A small sound classifier, trained from scratch: activation silu, widths [48, 80, 144].
Rows from block 3, named by matrix and row number. Rows with one number belong to one channel. Each number is 500 + 50 x the weight over the matrix's rms, rounded and kept within 0 to 999. All counts start at 0. Numbers have three digits each.
# convs0: first 3x3 conv (model.blocks.3.convs.0.weight, 80x80x3x3), inputs 9-17, a 3x3 kernel for each
# convs1: second 3x3 conv (model.blocks.3.convs.1.weight, 80x80x3x3, transposed), outputs 9-17, a 3x3 kernel for each
convs0.0:536484564561476491610486501519457426494440516493508434391427408543578458499572474502504452498537499509473541459566486580464490527600500417516469576456583417539587504419546461508457504568415510504508565499467512548564460524438612538518384515481
convs1.0:448493484511525524541563470529487512587508399520535606429476517580533536536479536436446565472481522540526600413535618504477481528544504572413481483491570519473524526483547549425396413521430573457445373461505471489501455493439537457499510501480
convs0.1:496535496535568521524533519469541480451466599479523391504501477427431485449550555445500535523490579587452513477502517590491555529468528476527509535467562402519476429494483384430451576507470530495511483459465448464483540578513450484430483555468
convs1.1:516486507511413429532533374522566484563490531484457506484619490512502529488486531424443447548431554429503461502626506427548415580492532457538538558441435458416509574478435564467561537491474474543470537517471522526453454452458456511475547487607
convs0.2:466571546579504551648500528455464489532501504430512476590453567451363552496462434489463469450519499565489439451506608467572566497488471507519583537496508501460508506525399482485510453508531460504487475481477535410581549428524443473423465532430
convs1.2:479516457456545509530511455587391520433475486489415560436562417443424428452462516499521473553437523470450447427463470531477543533464538498514531468532465483503491555429468429560518489537459403469446598501516538519472440495485457533485446448513
convs0.3:504390459571495504528492562548426457438603590533550493473498502472497496458460495441534396526506475514484458448471481538456605549433442478523537519503600517483512462589473603529551406503439529484450550453440520496495427407490524599477507497537
convs1.3:559527401587424472532425547541520573439516564448492491468491501516474514533541491505537431445510451507492504488492313625465586572432461407616512598514475458526496570472490503471537515473528535547555513536444534426431519540452416512503543537428
convs0.4:562557520453481514394453438600548567519502522486530548461507391482413485504538484450556445515488465471492381498544415445461457470503617433541505508465645477474541484438404403496598439542503484485466430565537432535503472489532480444545532526519
convs1.4:412429536487491492469502433463527405477443481533568380441530483454497539500391461451453431486502506474494549483458461440560466504509499521487498471452484494486506479474524453455453458487480474510488507446494379535605508536426550530415476452470
convs0.5:477578447600491406450450487521553544448519552467585504607520487489495496458602569516470470459466427474499443514464463484474546434458484625486485470499530470425413482509526547475499585519453541519572477580528482457433547463417477527506411445425
convs1.5:567476547510519620479528441521451533476505480461477533475515488599480443451423480499499538543465457498424479550476501522492553470589497497493466511505478418459461415460647488511446441442448478544446437498438511514569511519509524551493488500414
convs0.6:504520427463495495431589572422502473525477462443519467460453474557562512538493505462495529518526558478526541567566480489440426518539464582423488520440497499476501551450420449515478490540510478575470412442584537453505418470504504563511508475522
convs1.6:539434499585507565433452522520459497439464416517432485447429534443513457548528485499609503371483457497643532468558497479431435500506430564383504508511454494495555508559574471490567493478505423432500547509517503478518532459539638475525416468465
convs0.7:537439422512485525426600476493525419532522535455484508426533442507471456427433541520471529513537486497559537438461428439481552543559597550470490494486470571403506450387429531521497457526526482459592495528514445474402535422424536508489443517559
convs1.7:471482385472389485538453502442499475431531532527486636494436437516489556547523603411627439494489577502502502515438380484450550495556440607504421448422501488518541489475441383520427573503499479528460459514555508460456548467566555483546492570425
convs0.8:537540473475557477456460440549516472655490603437541534437404521566480449456584527582450550498424526466485489599489459537391565421482496508449574500543416555543477478455524495469435631494408444479526412452461445524562476520575478571524475457566
convs1.8:465423457522566542466581486539531501449595522510463461518562498497428449556511507556468535572493551521452536582463536557487482475491479490445494483540528459486445490401589498392478521558372453530468505393552510454529451492504515464513440532493
convs0.9:503529414446509430525506517490509507497415536549487543529491552490436527465424485500523481534514563507443528492458496490534516505487484394593496486496506503452436452505441393460519481507438608599557509517500512443460458470552441643449480498511
convs1.9:616484571540546489513505551447525501444452503550458473489492454506453403463549516458479527453468483532594471438556488532442466474475458530435398499463529507392494607558475523500487492505463451528479440557555528520494467469403458525469600508645
convs0.10:498486405552512481548555482395559476494472467483564534489579396513488424543463471532479483483510562418557542508468447457508456474578479542494456580589472436528428414461558512529528487522567532507545567479553465442567465460383523475483502495347
convs1.10:475530576506511483475450534572434515578519452365443423513519542465511591532524537390490473426499519521485529507612460486405479543460514480552499496572480500518532463626491543534473473417480443456491538506542455476552510446560499437505452421587
convs0.11:509487458556533450430493545509469528467531470503501514463507515510582474495470529507552505492543458516532462510573517449589493506498459452507517516406510467593546562442543384464537500499509460422497444543501457475531546568416536505471473442497
convs1.11:526449524482566553491584534553467374555482480470528564495511488528585602479570517501559538537572523471484541518475493547488483540570476503496572546514410433533655474481518514520493562499508467446443520549469455478494443473492493488479545517508
convs0.12:501496443473455493572472469555491480449385536460395472484465507558476508526469498492462603591515478425556469590551492548513520461471450455535458475496463440436538525543537462517491481485550502585442538506466542482526539542451520567446515547487
convs1.12:549561431589529540465482471523538529517485419519519388498524565521530444449413495530479454502458612441493562516504419416529537495537560552539505538514563520416525473534553523505571557586521488458471564419499453530504505481499603609409525484488
convs0.13:518562431500540465491420556505422423485475469479469522501535448564527612524458458479521447487464503518542600453445494564577477477469508520517544451554547464546552421461525525499434496500549466457539473436442523555526523480398366507514507463507
convs1.13:442460581521461408572518526516474336467463487598518425494484570476412550549462423477452438476574512511570436527442530462500487528470436441542576467510481437518521453572452504510488508515496457555549420527472492444530528539405500506425506523516
convs0.14:561570402528532528402454530574414378491500598568533474436482399491461446483487532506523451471471437486505474467564519464435490490418480500536426421484452560527507416429474501425493545486548448461524491441502517464417436487620430605463516516442
convs1.14:480503583426496565469495558486421510538474521432505569513576567599510503507434433476513580510555532496506454509505424502521438536484517483474483501520443475565457554525613527423443476500502498467606441435546550468507469508505526546505526499413
convs0.15:410549614454582478536459509633487423519467534484499619521521601549488466473516477497466497535559459541489513486403494411528506471557417516524529517444537532469465556475400496454555530509504524501396560543453462506511417549515493477563471557492
convs1.15:474530496511520478495512489464434536461447560473487518469522495472472400478545509534552485407509501449553462567443450492523461476413447560542516478491447466458514463531447529545452474431471460521472501483567383451667468455460511464495464456601
convs0.16:508529500398477466509396523510434511495543598464496437503514456522567506492513553592462465544516537453534459490472540478483484615564429548509399431475532463469471403478514533472476494483441474473493503571492495625481399524555428593460541561445
convs1.16:545558530513507416427466517563497488500506484461506444600506495586460478539395570490542556439413546418468535585580495574493496446427470503544486539485446562477605552530557550498576481463482525489475474497483548432599485570422484493475501505503
convs0.17:494449375473486564561471531424438521536470502617533430540588530539549515400519395495511456451510570433511537552476492505509533391454548566514454436566507445533500445406448592491523457459515543538469524482429481559547471503490587458388351490576
convs1.17:474577609486510508453432552502546572429559543476466515495554531463528581541556541553480464507552497449464523526424469497510470458543520514503537433437464484532436427520491498472498395564452543436388425581528444622462518509429424499596476572554
convs0.18:537555519480547532470543497476523496520446440501524587518470552441487492493520531538532524576410488561539461436543483452583444555451493477574488510414517506448504515513446480481540512466471510498492464550461537481606491527502456446468492392535
convs1.18:649485426606507475529522495398520449486417429519582556519466471429459552505504494443558583551470565464557408552482548513455492499477599510458544499446512429494600523448522447493494465496546617567442430553553526481518459530426441488380511521492
convs0.19:515547538567437677441529518657456470530438491458506512612601464455485507499459496451384557507582539517490467477477564505516507432529563456445505442487504491507573526469500524470449515476647521524480526594445458542501490525456425478523615460517
convs1.19:423462435410492469568458517480472488490479546443431546418405459461491537512526523524524472428484505492518468522497438486565496493464490497505490521527520565471513619500439557530510537516539535441477476503461375401442409609346478527489433403475
convs0.20:511485478551530501503464460462400451485552459468425467408489500553419568467509451583534488479539550476510406553497450461546506582475493466496518434480434438503480497492522516441456406504511497491530498521475572473559525491477432558517419604487
convs1.20:519554456490498484516522489525406521482656528493525533471457511520496509551490418446391538536523405474464432438578585484551468537567563540547428408522496493462496515474493439549499505565451609509594487426452547565425443410456496524520523504450
convs0.21:563521470594457526526465505526409465412497500526546575529499458545558564502528587617463338415531488516583481539504502559478405545564465495438583468485483526456494497489578534371509525528510471486545456500487576513414560426385443481576451538416
convs1.21:560541482583501533484532544561527604604524377512432455526555481520553470573451497458626450416446530514464447499497532436493507507524584502494583563520570578496533466453541504541472439470573509626560537463466495501513534472557505502504494580407
convs0.22:459460463597510443409561557414464397487473502493490536451493449522465537482447498545474535497482498456585494554541527467458609525380419557475535455630513504566475543531498488505528570463439562456564417560543478423484510519432534590568592511610
convs1.22:550529577473534502534451485437535538418473508555490514447413440445481539598477488517461615499503493502496419483576446412633536504617529522472502566465552503506476457582585434579531478497500401490487512545553469433505518491481460449509542545444
convs0.23:444453479466484521385460441494455508527609509461413535549497492443549555525531532486483480499507482492497632542480579535514516450563499473551464489428494582475395471514460509484544513539564496498481524498525569494586534571499465500494562516475
convs1.23:524556468467517499486488448372469574476436530535604546509524478491455561427533409573409454554452546466565400528485498423413501505527556516540646538499458440476550487437564486552432474400613461558509484465528496581523468434478533456533427528545
convs0.24:469545454445467413414580529511455447547456477427498588447491514429420497470473451608459484425593426512476449492487527523442452589472531504447546522491595512522602554435424416483462463514504450544582480461467510426489517594533546453454486501554
convs1.24:508444417506472551570502505459495499418417528481562483492510516467549510595541468517547551517546456556451514501483524433460524519546424405477527473473502505433459433563480583411519542475558499435481499449524487507492504553466430498561533522552
convs0.25:497412457464513510412433435599487528511461483533547496453539504435490522467480450519550464484513534549421548434515446519492531577561448435498473482585541595550509533497492494497451515504453560436487587493501414498494513452430471484491477514437
convs1.25:518485564589524458472540639477551447470562592432455395410484532537466501439540414567519499565440440536594492414533638456484484467521450542502485491546475614519611461545485406567543550469494482539476547515522469491517453494563478522601495455503
convs0.26:553528518466495537531478488506507478532455593542480469482561486489595508478500427523466469463509466491505474599563419495443469441432648524533483433502470474426538528422500487463508517490479540487388456430505524425509403506530506572470481507528
convs1.26:442575471506518510590542475394446495467502413497504513490543499575445464518525457552547485520516390624502654459482432487475472497498652567570517432459422546494499498485515520451487623488473506480414484460548512447457486415475545469477493547452
convs0.27:459519525501468543511487508513494491453512422541420545463515492516502485585458456440528554567441551511420467525523552589452430474451504473525567518473392407585470533447462567479535424497505489528464533469465502547540468597465505493458494421473
convs1.27:412524503498470459444542491537458547416539575468573446470505567464545529440499452426431444515502502479485474452497528482469470508472545582476480399381494471413435525403556412475443524500565472505449481453624482438455565479492531530504561504513
convs0.28:447456414488440482438423502473504430446519473443471519449619497544459453581507458460593484482559448506571466459522441499510473523422442540439429475469531500563478396528488493487444453518510441493553510493459476479454484514517478490423394502582
convs1.28:459460484489436445454526485562581560506547478480457492451442490500517422447459522485488525460552546393506467475528512553541559462550473457424480485538473462449443465552607489496473480397486495573606481537511507459489531481432470491502477505542
convs0.29:474471464513561500461462588452518420512538507579506528494637477431526432462500428397532514482484482532520517501508436493438478501462497558471402407459474448436420438469577534565499503467465557388472496503545584478458524502498444588574434450479
convs1.29:552566470544425464520508527545510671490444513422547419483472503487511545601467480525485606486488489573479411512460535471432518500551470624480419548585444565439457584428509588520577518445499509476447540434478419545497507481470494467528547507380
convs0.30:460517464524427434571414507448546491463407572470539499602407389477533632457494520448507624464387524544517547450550513574526495437569501499422525462457472516503523425503553508553543530538421521547456526581519501474485594430538501468562503466449
convs1.30:536457566445522494485465436411595468438430467512512557513431455477552404510519568513470563485461513546529381523598469483566505469412512505529459503586597566548506592510603515489548441498492533554522482480465481555468502450546509455443552528541
convs0.31:484503485375498438499458462565468411576525455532514629506532470420472463565540554497481493455525416499487594463465496458459478482537550507513450576536520525533593462461498593507493481499512525490450535449425460457588567515507484543581617455488
convs1.31:521490496555513452410506491556481498515439467488454470551496463569487560489497448472494422469527519567522523576500553521402479415594528545540578536494532486541454604595445492535488520591462467517472495540443541449450528506511425441514512432483
convs0.32:610479523539577564483542443492509463501484520459497510471489425544418527427581496430588535541519536517445517511469469466439570495554524490454478471524496440520395465431480477510441548474511517522479517429425479442397487588550408459527507471514
convs1.32:450428439439470461500490470537518562531467492462475452494423445492498495403450465527454529566584409584587487496610550546481491513471448481504539477508446539612596484460556483431469581539467461446470522450500519434506424462460451530521403456509
convs0.33:556596464448576577434530493484452513557502475452464530495499595599547448429438526526510533517433543507535474479428426516599500472467534475535531551445555478593483392572549483446471464415509602483501451506550474445457436507454486420513504490412
convs1.33:516513536514474647479562514473515505438490462421441466520448455446502576604480513483433448539511460526486490513545487459523482472483505570567534572539494516478557512519528518536506401463498516538569528571540515467429541432542526475526592493468
convs0.34:527450423516472477501403557502439589494504511414514442507457481408482540520526537395524508525451554542418458575436515552491509476493449497614486495471504422467522592544425561402517477523568646535603521559474466498491489419566501449422509422572
convs1.34:401479522516506459512485496440503498546425567516534458595486489505500420552355551434413495435575443522510454424528525460556555502446428516448445483491524469551520485556534498496513498476546509494437513497534517556541551567459493448544493418358
convs0.35:474575478492459560607508489445591461460459486572511483500569391509501593523478508489471408594450488500435529434473480440516596515467455489519527497513533426519555516530422491527483549482466500502570496473545551477461520429532467529427529518580
convs1.35:520513547626463494500515535423512454437473470494449444501389574496460423432580482472472521420443520509488513464529507465558415507432559432535500475437522433519525493494480551455446416521443417451517498528530454589452469511594438502630427476426
convs0.36:425507563628504520508486546579478549471515508401473548474498522546465465439489416531392540552506522517519457438466517528506514493494464523587539554470497492551476546552505441496480508471536483480565550427480486492506433632475483460507469534503
convs1.36:493483515556529593460468534536465499471534499475439526445464555515440459437519579587420431535539457459495440493488463514444462486446497507541449565511429414441495495499575496499431475567555517513611475477419525535470488505535449403375468517484
convs0.37:516507555456539471441537514521542486648579547514520472456523443553524464461539471616484534433505514550605565454573510516521546490461425515455473509463550583417618518612476495483427445582495458468482579492508436603467477467497460410456463581576
convs1.37:552470596466466506473434526460427462477507531595446453488507491455514532457372430470480481443513468520495512398484489589518480490508539546498477498491493481552512474480445461516454509555555517544577533476452553388516467568561536499438466525485
convs0.38:556460573554414506529527561486472548440517466464418451479474494454482511561492433408467472569489566487497535514482534494465508448481450471487405477530513503517464552396543334488599466488438534550472597475452503560531562502476473518499509477479
convs1.38:470500602472536503464439515480488550407523464429541505562522508554560465513428412512487565482470471514559446506426482511511553459506506542422494385555490510505565488502470503443564450443509549426517506482650449614552503568486537560565453503429
convs0.39:474424525517571485484554425511511616497502523502447470588511467449480421471457511505482478488555483537499564436540429566475479547428497582457500459469622512492456519463503449464448560430423536427508494490560444442492474570461467554571497551441
convs1.39:516511475418491506548466516480453529454479475515569401522539468475454503506545607464492464414502483549497317518468567429505466538527521563507496506536417429454521442467420522435490436530467508510469508452545500512467534492605598455503515448476
convs0.40:447534478512521517545516515455581487538482503521491523612577458457440476648409506461431528450475599488482488495433604493511524603452463487499566454493460515473525440477572519560588424459437527505526540525398480414554527558536424494445557512417
convs1.40:565532479541493453526464469449569504603518455454473561539566419511419556515523537515492460546495543483504486447503534424456543456469465445579461603418405477564462447480589511522496477512543480565517454451546622431522625482439534513535490451470
convs0.41:497464494541493495485504567488467396509514449499417465470450489474571608392504516467548527448547478470474466466469440435464575516549448527508616453490529584535505563500493456601556445425480526504497476475515502481480454545564472459471446547558
convs1.41:474551566451489563370476544448382502558523509438555503442512564514529537443435471471539527507514508486528548547463465500471430455510495525478528502563516543581467529444472526542460524476512441576520497407463452584561464499367481629491552582525
convs0.42:391521565528456500493396455505440470442513507556490478521528473405499524602492468533423431592495565552406585472540468331580574494434526514465448454511551498542572438452495582542496472553529519554428420473481498443597612516539458506588554466426
convs1.42:590529496512468454401524445447485536491515579500421480409514638517493468489436479450512477525515504512633438555448580563499498521481459500501530451478541469441454504440522452472497506508493541464522495509534486546438501464482546536455510439498
convs0.43:482565457515500419653381442394502541429468524562491508547457504411575455480474443608463610501494494443439500409502552592433428551504462483515421470506470429544526510482608451433446474463458468454523558487507536453438533498446406449519407476612
convs1.43:535484430531546440539499541583391505414490481495502574541558487472418462512505502423481469518451546540545480533438526523499594508495514410486505457501465479507448531528472389504556577490596428565508487472465552503538512567628391569549470494506
convs0.44:544447479493471467449480510527489545486496510607538423528385520455423512509560504451545529511559459542580477459479506562441482462413577546505489563407563549455551597462480481485487484446503484514552471427528489536528515483510481495467563478467
convs1.44:528418565574475539579465532492560430509414444416427575514513559468504534436471485468601416463640473464473462494419472463441598467403566442518572535501632526511495546560547437464496433557522613497429393457503402547573516449543508485536509511520
convs0.45:500439500530470465467499405514501558476501548485521535545543493473416518467521477622513561506484421397471501496432440534416392440501523437483449390529532479489448496471454535491469472430445454511428553528469484514474535514442463443550458591437
convs1.45:522438523544451412542585467471511516458467411527470452458463440532547590497385500470450526520505542454492511553433498469529520601450451536479368539554435449475428394509467487557525516439505518453403483529473414493503531432462565546493438551405
convs0.46:555532503437518538475505537503541467527470542531562451545439475475489530488553466543607507547375570468509590526520512528464480500473558592518525571514462503458484535435443436441538534542571572532513375579550505455469544540479496469491462481558
convs1.46:578544484505508509474510519480502451529498599469455555481499499489512472564528449519620529469430414478539503498550491491508423578491530550531569534531634474506453542417611515551473616468471420498509450437453465391506528514516498452493526504485
convs0.47:497493475439474519525494549572529550561555522520571553479451522522482498444502507462485489447601525496438506565456448478568550417512556592472469519511445449475518623464445483555483480467488461469543569514426498409542395525532487470467514514458
convs1.47:467616430488479533421484571473526486490515432470468481512575514430457507557553512540569488484503498477449415473523562605491453626519453515521499478460491467508568404487436510521487527505494477488509479522561573462408522528529559513494559492467
convs0.48:469465504473534522562454419460454465485485473594535546503480474592490550478468502613491524546492511447538426545467510456467530594444480571539439458554536461503453449402456418446528459483452528586580498531535496464483526451423593490499510514479
convs1.48:484545477476483394464480478579568393438439499508414481497442378474533594481483477387482486522438536519491463498493548398470519462443608467433501466515471614492446471529470497430506511522520491471436520536519504458532470530434407521523493477467
convs0.49:529496583462535402467484518471524565516560496490487430411483599473484455504494577520432365446480524507521561492527500514496474597489440412438523570446473485519490455498462453565433555476527545552553488511470526569495460475548508532514463511501
convs1.49:529498479531526399471464518406511470559552466450598489541577551433502440533447497603533515474584477544494600479481543476588386502569495510561466450521628470501509412558424556547426387443581516544400532452491449535505487531538419503484463472463
convs0.50:520470515562468558530459520473496522496453568520432505514498421452508507514460505428493584591447499549442544567638513526503460518495569525475559563524532451484567505524475422487536487522454538562475545518559496512510459446556477531515483466503
convs1.50:517478480496448492495459450443611525464520547528451471489558498554461527476434556452477523528523469446499481444462512500498633554514536486454469534543461539488530525497527524428447539468495553512562537550525597576466524458520583484462534509487
convs0.51:458470462529454527460549571393497547528413493445490588483576530509491493503570379414532506453458601521495524572583490538430521494559418507427498538570495580501498453519452452528588491488521560454539466500486511490507424504524467548481433588430
convs1.51:521485470505433464435502554463501552577475437458476424503511502443518429436429444390530443544517485501457446472450507457407531461485534447565572470444545522477507454543548543585556496554493494474532544466470573479477520530538543529520473446547
convs0.52:437468513486535588446513464523442474523527478471497552495441542485465504534636598559456418459504480339543472450463495524580518596510514469418571421500537603605539404542519441498472498530460469437597514535521503573480520452483538423421508472475
convs1.52:478466510519485490455542494482530460536568511489461496620488500509404428386492535472530538537514585459475578549549436517487518430486489494557561527540493584575470499465485559439533578474586514528520419536545548442489530490422500506497556493475
convs0.53:477448539406505494541472506470557471458533487443477456466444436459504505505538522458394489460542508483451503546466495536439483523510553481398523561543487507480498470479416547468548426512483383505528599460499485509516471522429647451458466470567
convs1.53:484561579565582471579487474482410446406520440480367607429559474476558552413573449626530536504465506462472504475432532556519478479426528514482474491531522513497440488562439527437562509440583567493483453511596578491498557482540491566476447420460
convs0.54:466493555507469531491538400566569481450535514545523455491462538466587558519445486446508488449506509497516528540424400513505498499465539458474529477492664537575614445464535515425515485503554618526522450527537555438447511492477486525391523525510
convs1.54:482520487478451553499487523487455512535440413508446423440508402509515419435439503489490527468516467475499547445511374462498537429482482525563372493456519620465431516418547431471465563538389585501431522460487523534440483523468517576565494534491
convs0.55:478523545536545499493538520519452461538484494582411530486460555483520496425493473654429453556509431533507445548543529500424656615508406465490502455465486536496481516471448483460453528466529566491473524485498494486507524443512424519522547474448
convs1.55:482490662565501579502466426541442465449532493493390477499470399575489456536482462510514485437457470562493515551506555563480574506545507571481437532491535562442453570503573405487467496388528590545499521499479452497462530436495459438423540506554
convs0.56:506448426511461381496485456484539563439521519508462534437434538477538427588387518531371516435465666553544394456548582557460459450545524481526500529539505456525488498502442422537525544411460555539493566480468538460527493466592493490465439481438
convs1.56:536482428393436476471480460547490500513495430463509470492526477519446463443432450615517549557471479435484598565531538516508514394470471533464467519515428449517621501535439627419579482596511492524490467523523476623545476551503527469596416496475
convs0.57:504596529470517502499507537537481549523570539559421533497502468520510475418548562526488491481485522535550459538506531493544505447461493498502484483463571439453506511441430570468493481469490376502534579560405601546540499583435566601457542414480
convs1.57:545458486486412491397532486517448454511530532531430475576549450418504542518377479544433383504463500480509409381493474507535451589559475476546501508554374466492571425433543511521425572421562487474490528624574466607511479421524516578513533421543
convs0.58:422442587559516429493605507525517473523481476526464533488487545492568402484539537369511545556525459576555458508490455444508510590486476422500565473514439527430461576466524433542378510455448587572447402501478445427531522532488591481469464541425
convs1.58:497462455512550582562516513508499413592494457439528492515499577406433456446585521551552510507517436597545413458452521512463597481480543459542500610476470513567501517444427515499539448540524575484510473571444586490524443473531535478526496476524
convs0.59:452414543587481468516578514370506518503434589567508451460539432468450558526570467508433440526400523546522505626570533501532494556491465443468520412495461507512511611526518485466460584515427598431432436507581530536392542514559552534538498541475
convs1.59:404464539476523514605468521488515489594521492436495512509541467566483459488538467552511559451457515537488565461527577483519448493443564514503515399472537457502500449462436597453619498493493490489503547472525505530438419444516510500464576465567
convs0.60:568477594459566510428529446492562469426506540556560458486544479419514579425450473457524538514515552452577457493462457558435461460564479514482575527401474430541523514491500441556441563508450471555508545453543505550472503556429499540514483427545
convs1.60:519562411550629514504434540463510545559478533450566527505457621531476412527586404497469434477491540594479431510488431476505455571602540426548539490511437481491503467550415433569579500363467529497551506499463579456433490514531452473465422564467
convs0.61:427493463477445603483559411543574558516514522517443620416512551560531409545512642562512513484517439486441525545532410392471507539471549528475570416500446432489404541558443418464554503459512438578488516575452582530506495701515512411482475464482
convs1.61:571614542576507506492453539461476462548597464494430574506574544447557525545500508506482463459460487483467527587547523485474491482529490520576646497449597480545480406494512509574482556505378498512528469460470402560549519490474495515504457602463
convs0.62:578503524560559514559558530503566478534557589508491466549507588509508496512546529501511487542550413546441447475503567484525406576404423502449541523486459528371575481489526505538500545370513555613484492485568580508541511527511491558546603527547
convs1.62:538569549473541438450544537483489453521466393588450541480538442590407486524462427463488551489513446485524391557601443397466482456546458612501497549496494498498378507517463474439497494470404454492579428540641485578517517384491480442449418556457
convs0.63:579468491467604488389427590515481465501449505443486525480463554584567469489461524471437441558563528486452549421440592566447436426554615568522424539498425499526483439438451473521473560553536672462413518445549402552529546479386427459511428513425
convs1.63:405441509516508514564482440527475528482471540517440456400526537538524574501491557487542459464590535613447474457590404471490589498473503461535507513444464551504474395532492493534470520446595448478390531505456462425564488495503523461485515490463
convs0.64:541423465511521528535397521398459521526503459523483595466443549537547446465570512526516485530519587478562412474461478547519415512468548552427515427462533474499457508475484491531511539489457403538475480500455512542470525556548481498503433563438
convs1.64:513577439437492518515480491561420495421534536496518537550498514461537547471603512493557521502461526534431521480538454520502518492449544562555436541534446527575494467425573580461571465535564535497623505470549474429540441500464508473458574449448
convs0.65:569469563531585561358510517482493457436509533498570515512497454449525576562480426564385560488431501591544523488493546458514506540514453377458520507502449465509508520468517512518432407410527601464556561411417513554492455521468471539565490425485
convs1.65:464477364547481394477518538501379431604422427509454405537488435493492482420455420618572402447470545631490489500400488496499453484399479472393534516435497487505461536480419509567608445445525434527567556573528405459455464446481393503552519480447
convs0.66:452459477477500447518585532537473510423466514510491617575530574457544440520508456414453508499479549466441409574564471463500406485586488524460473547538488501521451464585586598569497336408542501484528473529423577543540517532522504412524497425500
convs1.66:509480531494536577501552492455439579445530554463580543472529548462545432451442497505404534558450525471453548490565501505477470574434478487476528504454584448451502347486553439484439427469506532574407499460501559437512441443479514478469590459447
convs0.67:599388492480547475497483533446520569504508551502442466579495481478538542396457516456380446454509489477575461481531480509448478552473438454588599439517543593472513457589529520439547533545463556553433481489482514444448603427447426514499546516490
convs1.67:473536445520518468459485462496543486461491486520625495536498460539449478496462417575456567488515471478529531469544475541483434459497450404523498399453472468578515486445533472462465577589465617607534525491517551524549462473535463514474571452435
convs0.68:573432510517513446478478532482517674543503516469606443509428410416486468539540434616412452407536423439522576524473551430613455490456408448478513446513419509397572400463484579565474480496502461584459529471502576504533530454482566437479423435557
convs1.68:554451497501509484493423415560453537413535496545461575523572472461500479452446456548539516452414481518484546499589581456579462468466503464475491428469594568586449469458589508398546547587432521446509433415492474448500489502529453549509445568442
convs0.69:488531517435525431567598464450457443429559503500438466527475567528564524446607436463514484429482518429441435526529548464384548540489494452498553542567454572496454502480420525557487556448495490431519488509587479539433489468505482478470467419565
convs1.69:452487476526496528456487509573479478491454430465610533464519559512493551504569460533528444502465518577485535514476406602500438407430480467565520455489550492485488426553457483510468537461544435553414550496478425486530493520402526447445449519560
convs0.70:507537433400497590566530546503435434462398536519563492433520433495531439521486407502519554562446499547600544526537469365538518484409501491501513434496561498447580530573411476496493439455586491462473434539536484583498452532469617467435575420537
convs1.70:469501505533455478467401431436438505483432496469515600526526482459507634511475519492506456508558499449490513465514527488533527477562503575601438505496546511450436492559584583538473429505483540556478522466451502580485462501452433511463458453434
convs0.71:422494484487493450520470558499529519515411493443508655475499462563495537484438507580490488493466465511463470588498517374446466512401511446459536442483450465480446480488449426477439470545523518558530563519468381478569500543491484509456505478587
convs1.71:496440392490484567438461406583438524474495506504505513529565521493478606477427417566511491413501507643529438466504492419439428450527536566484403516535510497402465497576530473522472524487512505560436447493596414557559508499457502433539544426478
convs0.72:476540467451492474401518506467557555518462480468530587381519428471539510463533452419453496594469471513480508458471390517448425473479515457465483476533457542494568379574478498500453472525523424360550491445499486497591503350528520563534581438612
convs1.72:481418486487455429461536555493509536507512528576559485480473524517553555491437586479530555496533521475538475564492424602474541508461479460570467411471541536471530494573417550475493498501480501528476401502449505459489566418423416513608533536315
convs0.73:510466407472427432482562450428490446498469442521472568525448417541475511506503523529482572523499486467433527496475538512526452566595451559461447541486458526442546557495364522520566536475421511482500537552522481434540453453497445485543570504438
convs1.73:477480520416544515550396408491549506486442459536439666508501495508494508415430618371552472531476552507508594514489389441466504536483516468447634508560455458499502526579548528448520628440533505535530524491379540546541449562547434462429426447495
convs0.74:465399565563583588475454463457463595664551406513467616513541466507488495426524469498476485520449485484465495473418496542461463478619516465594470492529468469459457478516540490431502474511541521533443422468531471527394549488406513482502454519566
convs1.74:569510464516576469486493529500498479465460493584495438511469463471454456593518509516505510508486552439548443536560522517418525567480441516559580577517601457469512447380533509545577475463440622472460507494609526534475540629454569538590498516569
convs0.75:549507473438484471462398449359536575543524473442504473481522596495537420540578484545504509539577522534501484549508511573483476378519412472499496590479472449511503568458445400494404515474399463484467524470498420531558458490491440482459591578465
convs1.75:417489568616457497496510647473533459437482536577514537545568578468504534449563497483492475532540491553535533551577534544600499503418539469543388467512532438422484486491506499568530427522612408524549571489470587563506505500533487468526506453583
convs0.76:428425473560552457539468430446503387459439484474397467571469552580478492394520462518394508484547581612525551502524491499591457494557518512582436450467520534380547394465521491485610497463504515547490478463474465545499364459542481458458440505550
convs1.76:601467449536522510515497460456514450543484551522492490513431517455545584528482543431486670424442465463483569562518530478439546483529506524444534478468500378477483588508574514454538537500431569519537477540561538568508507542407498396485479421432
convs0.77:587452456490517463518563503559424479620596570356503507481479462565453425510527492524460467481636522446522570521499538495452555565480547459429514500397478615584549549511578488476491556451541467548510500443450560459493495534464427517459484540506
convs1.77:491431485538539446445456554614445461475517452500416480479441449497457468490499491514406435431516443565540493547476568423490478469444513495424637540541415484441533589447518453447582488489419526463488547484417513450412483514527487410461497582526
convs0.78:507529559429420436487488493439457532461433443548563594515569464458590463499449463457521455418506500529500492479535437529474500550481556501440462475455460515505520415547530450595451596455541526476474495532562536438430539495566503519434492444508
convs1.78:437450485570407518519520446570444454556445423498517516533461539490469438395482457470376514419546401539601458491532505466544497524495445547592460428487377530506471408562455589524487447436495592577476440462510466512513474464534508489470509462515
convs0.79:428484433536485480484470487478454539518554554435529464419539459616540483563514537420480487520505581580540572499525453476439546535442537474432460528422468585494492428465566511553428476588492448483513504429460495449570483520548559513458460571502
convs1.79:539538473416442528518433438487511513420466506581512537481553543564537536481471503512484461558524452503450568546456468625506480559360559522441468508436552558458450469491411455497456587431601464436527484385489497461462548427466526363545486521470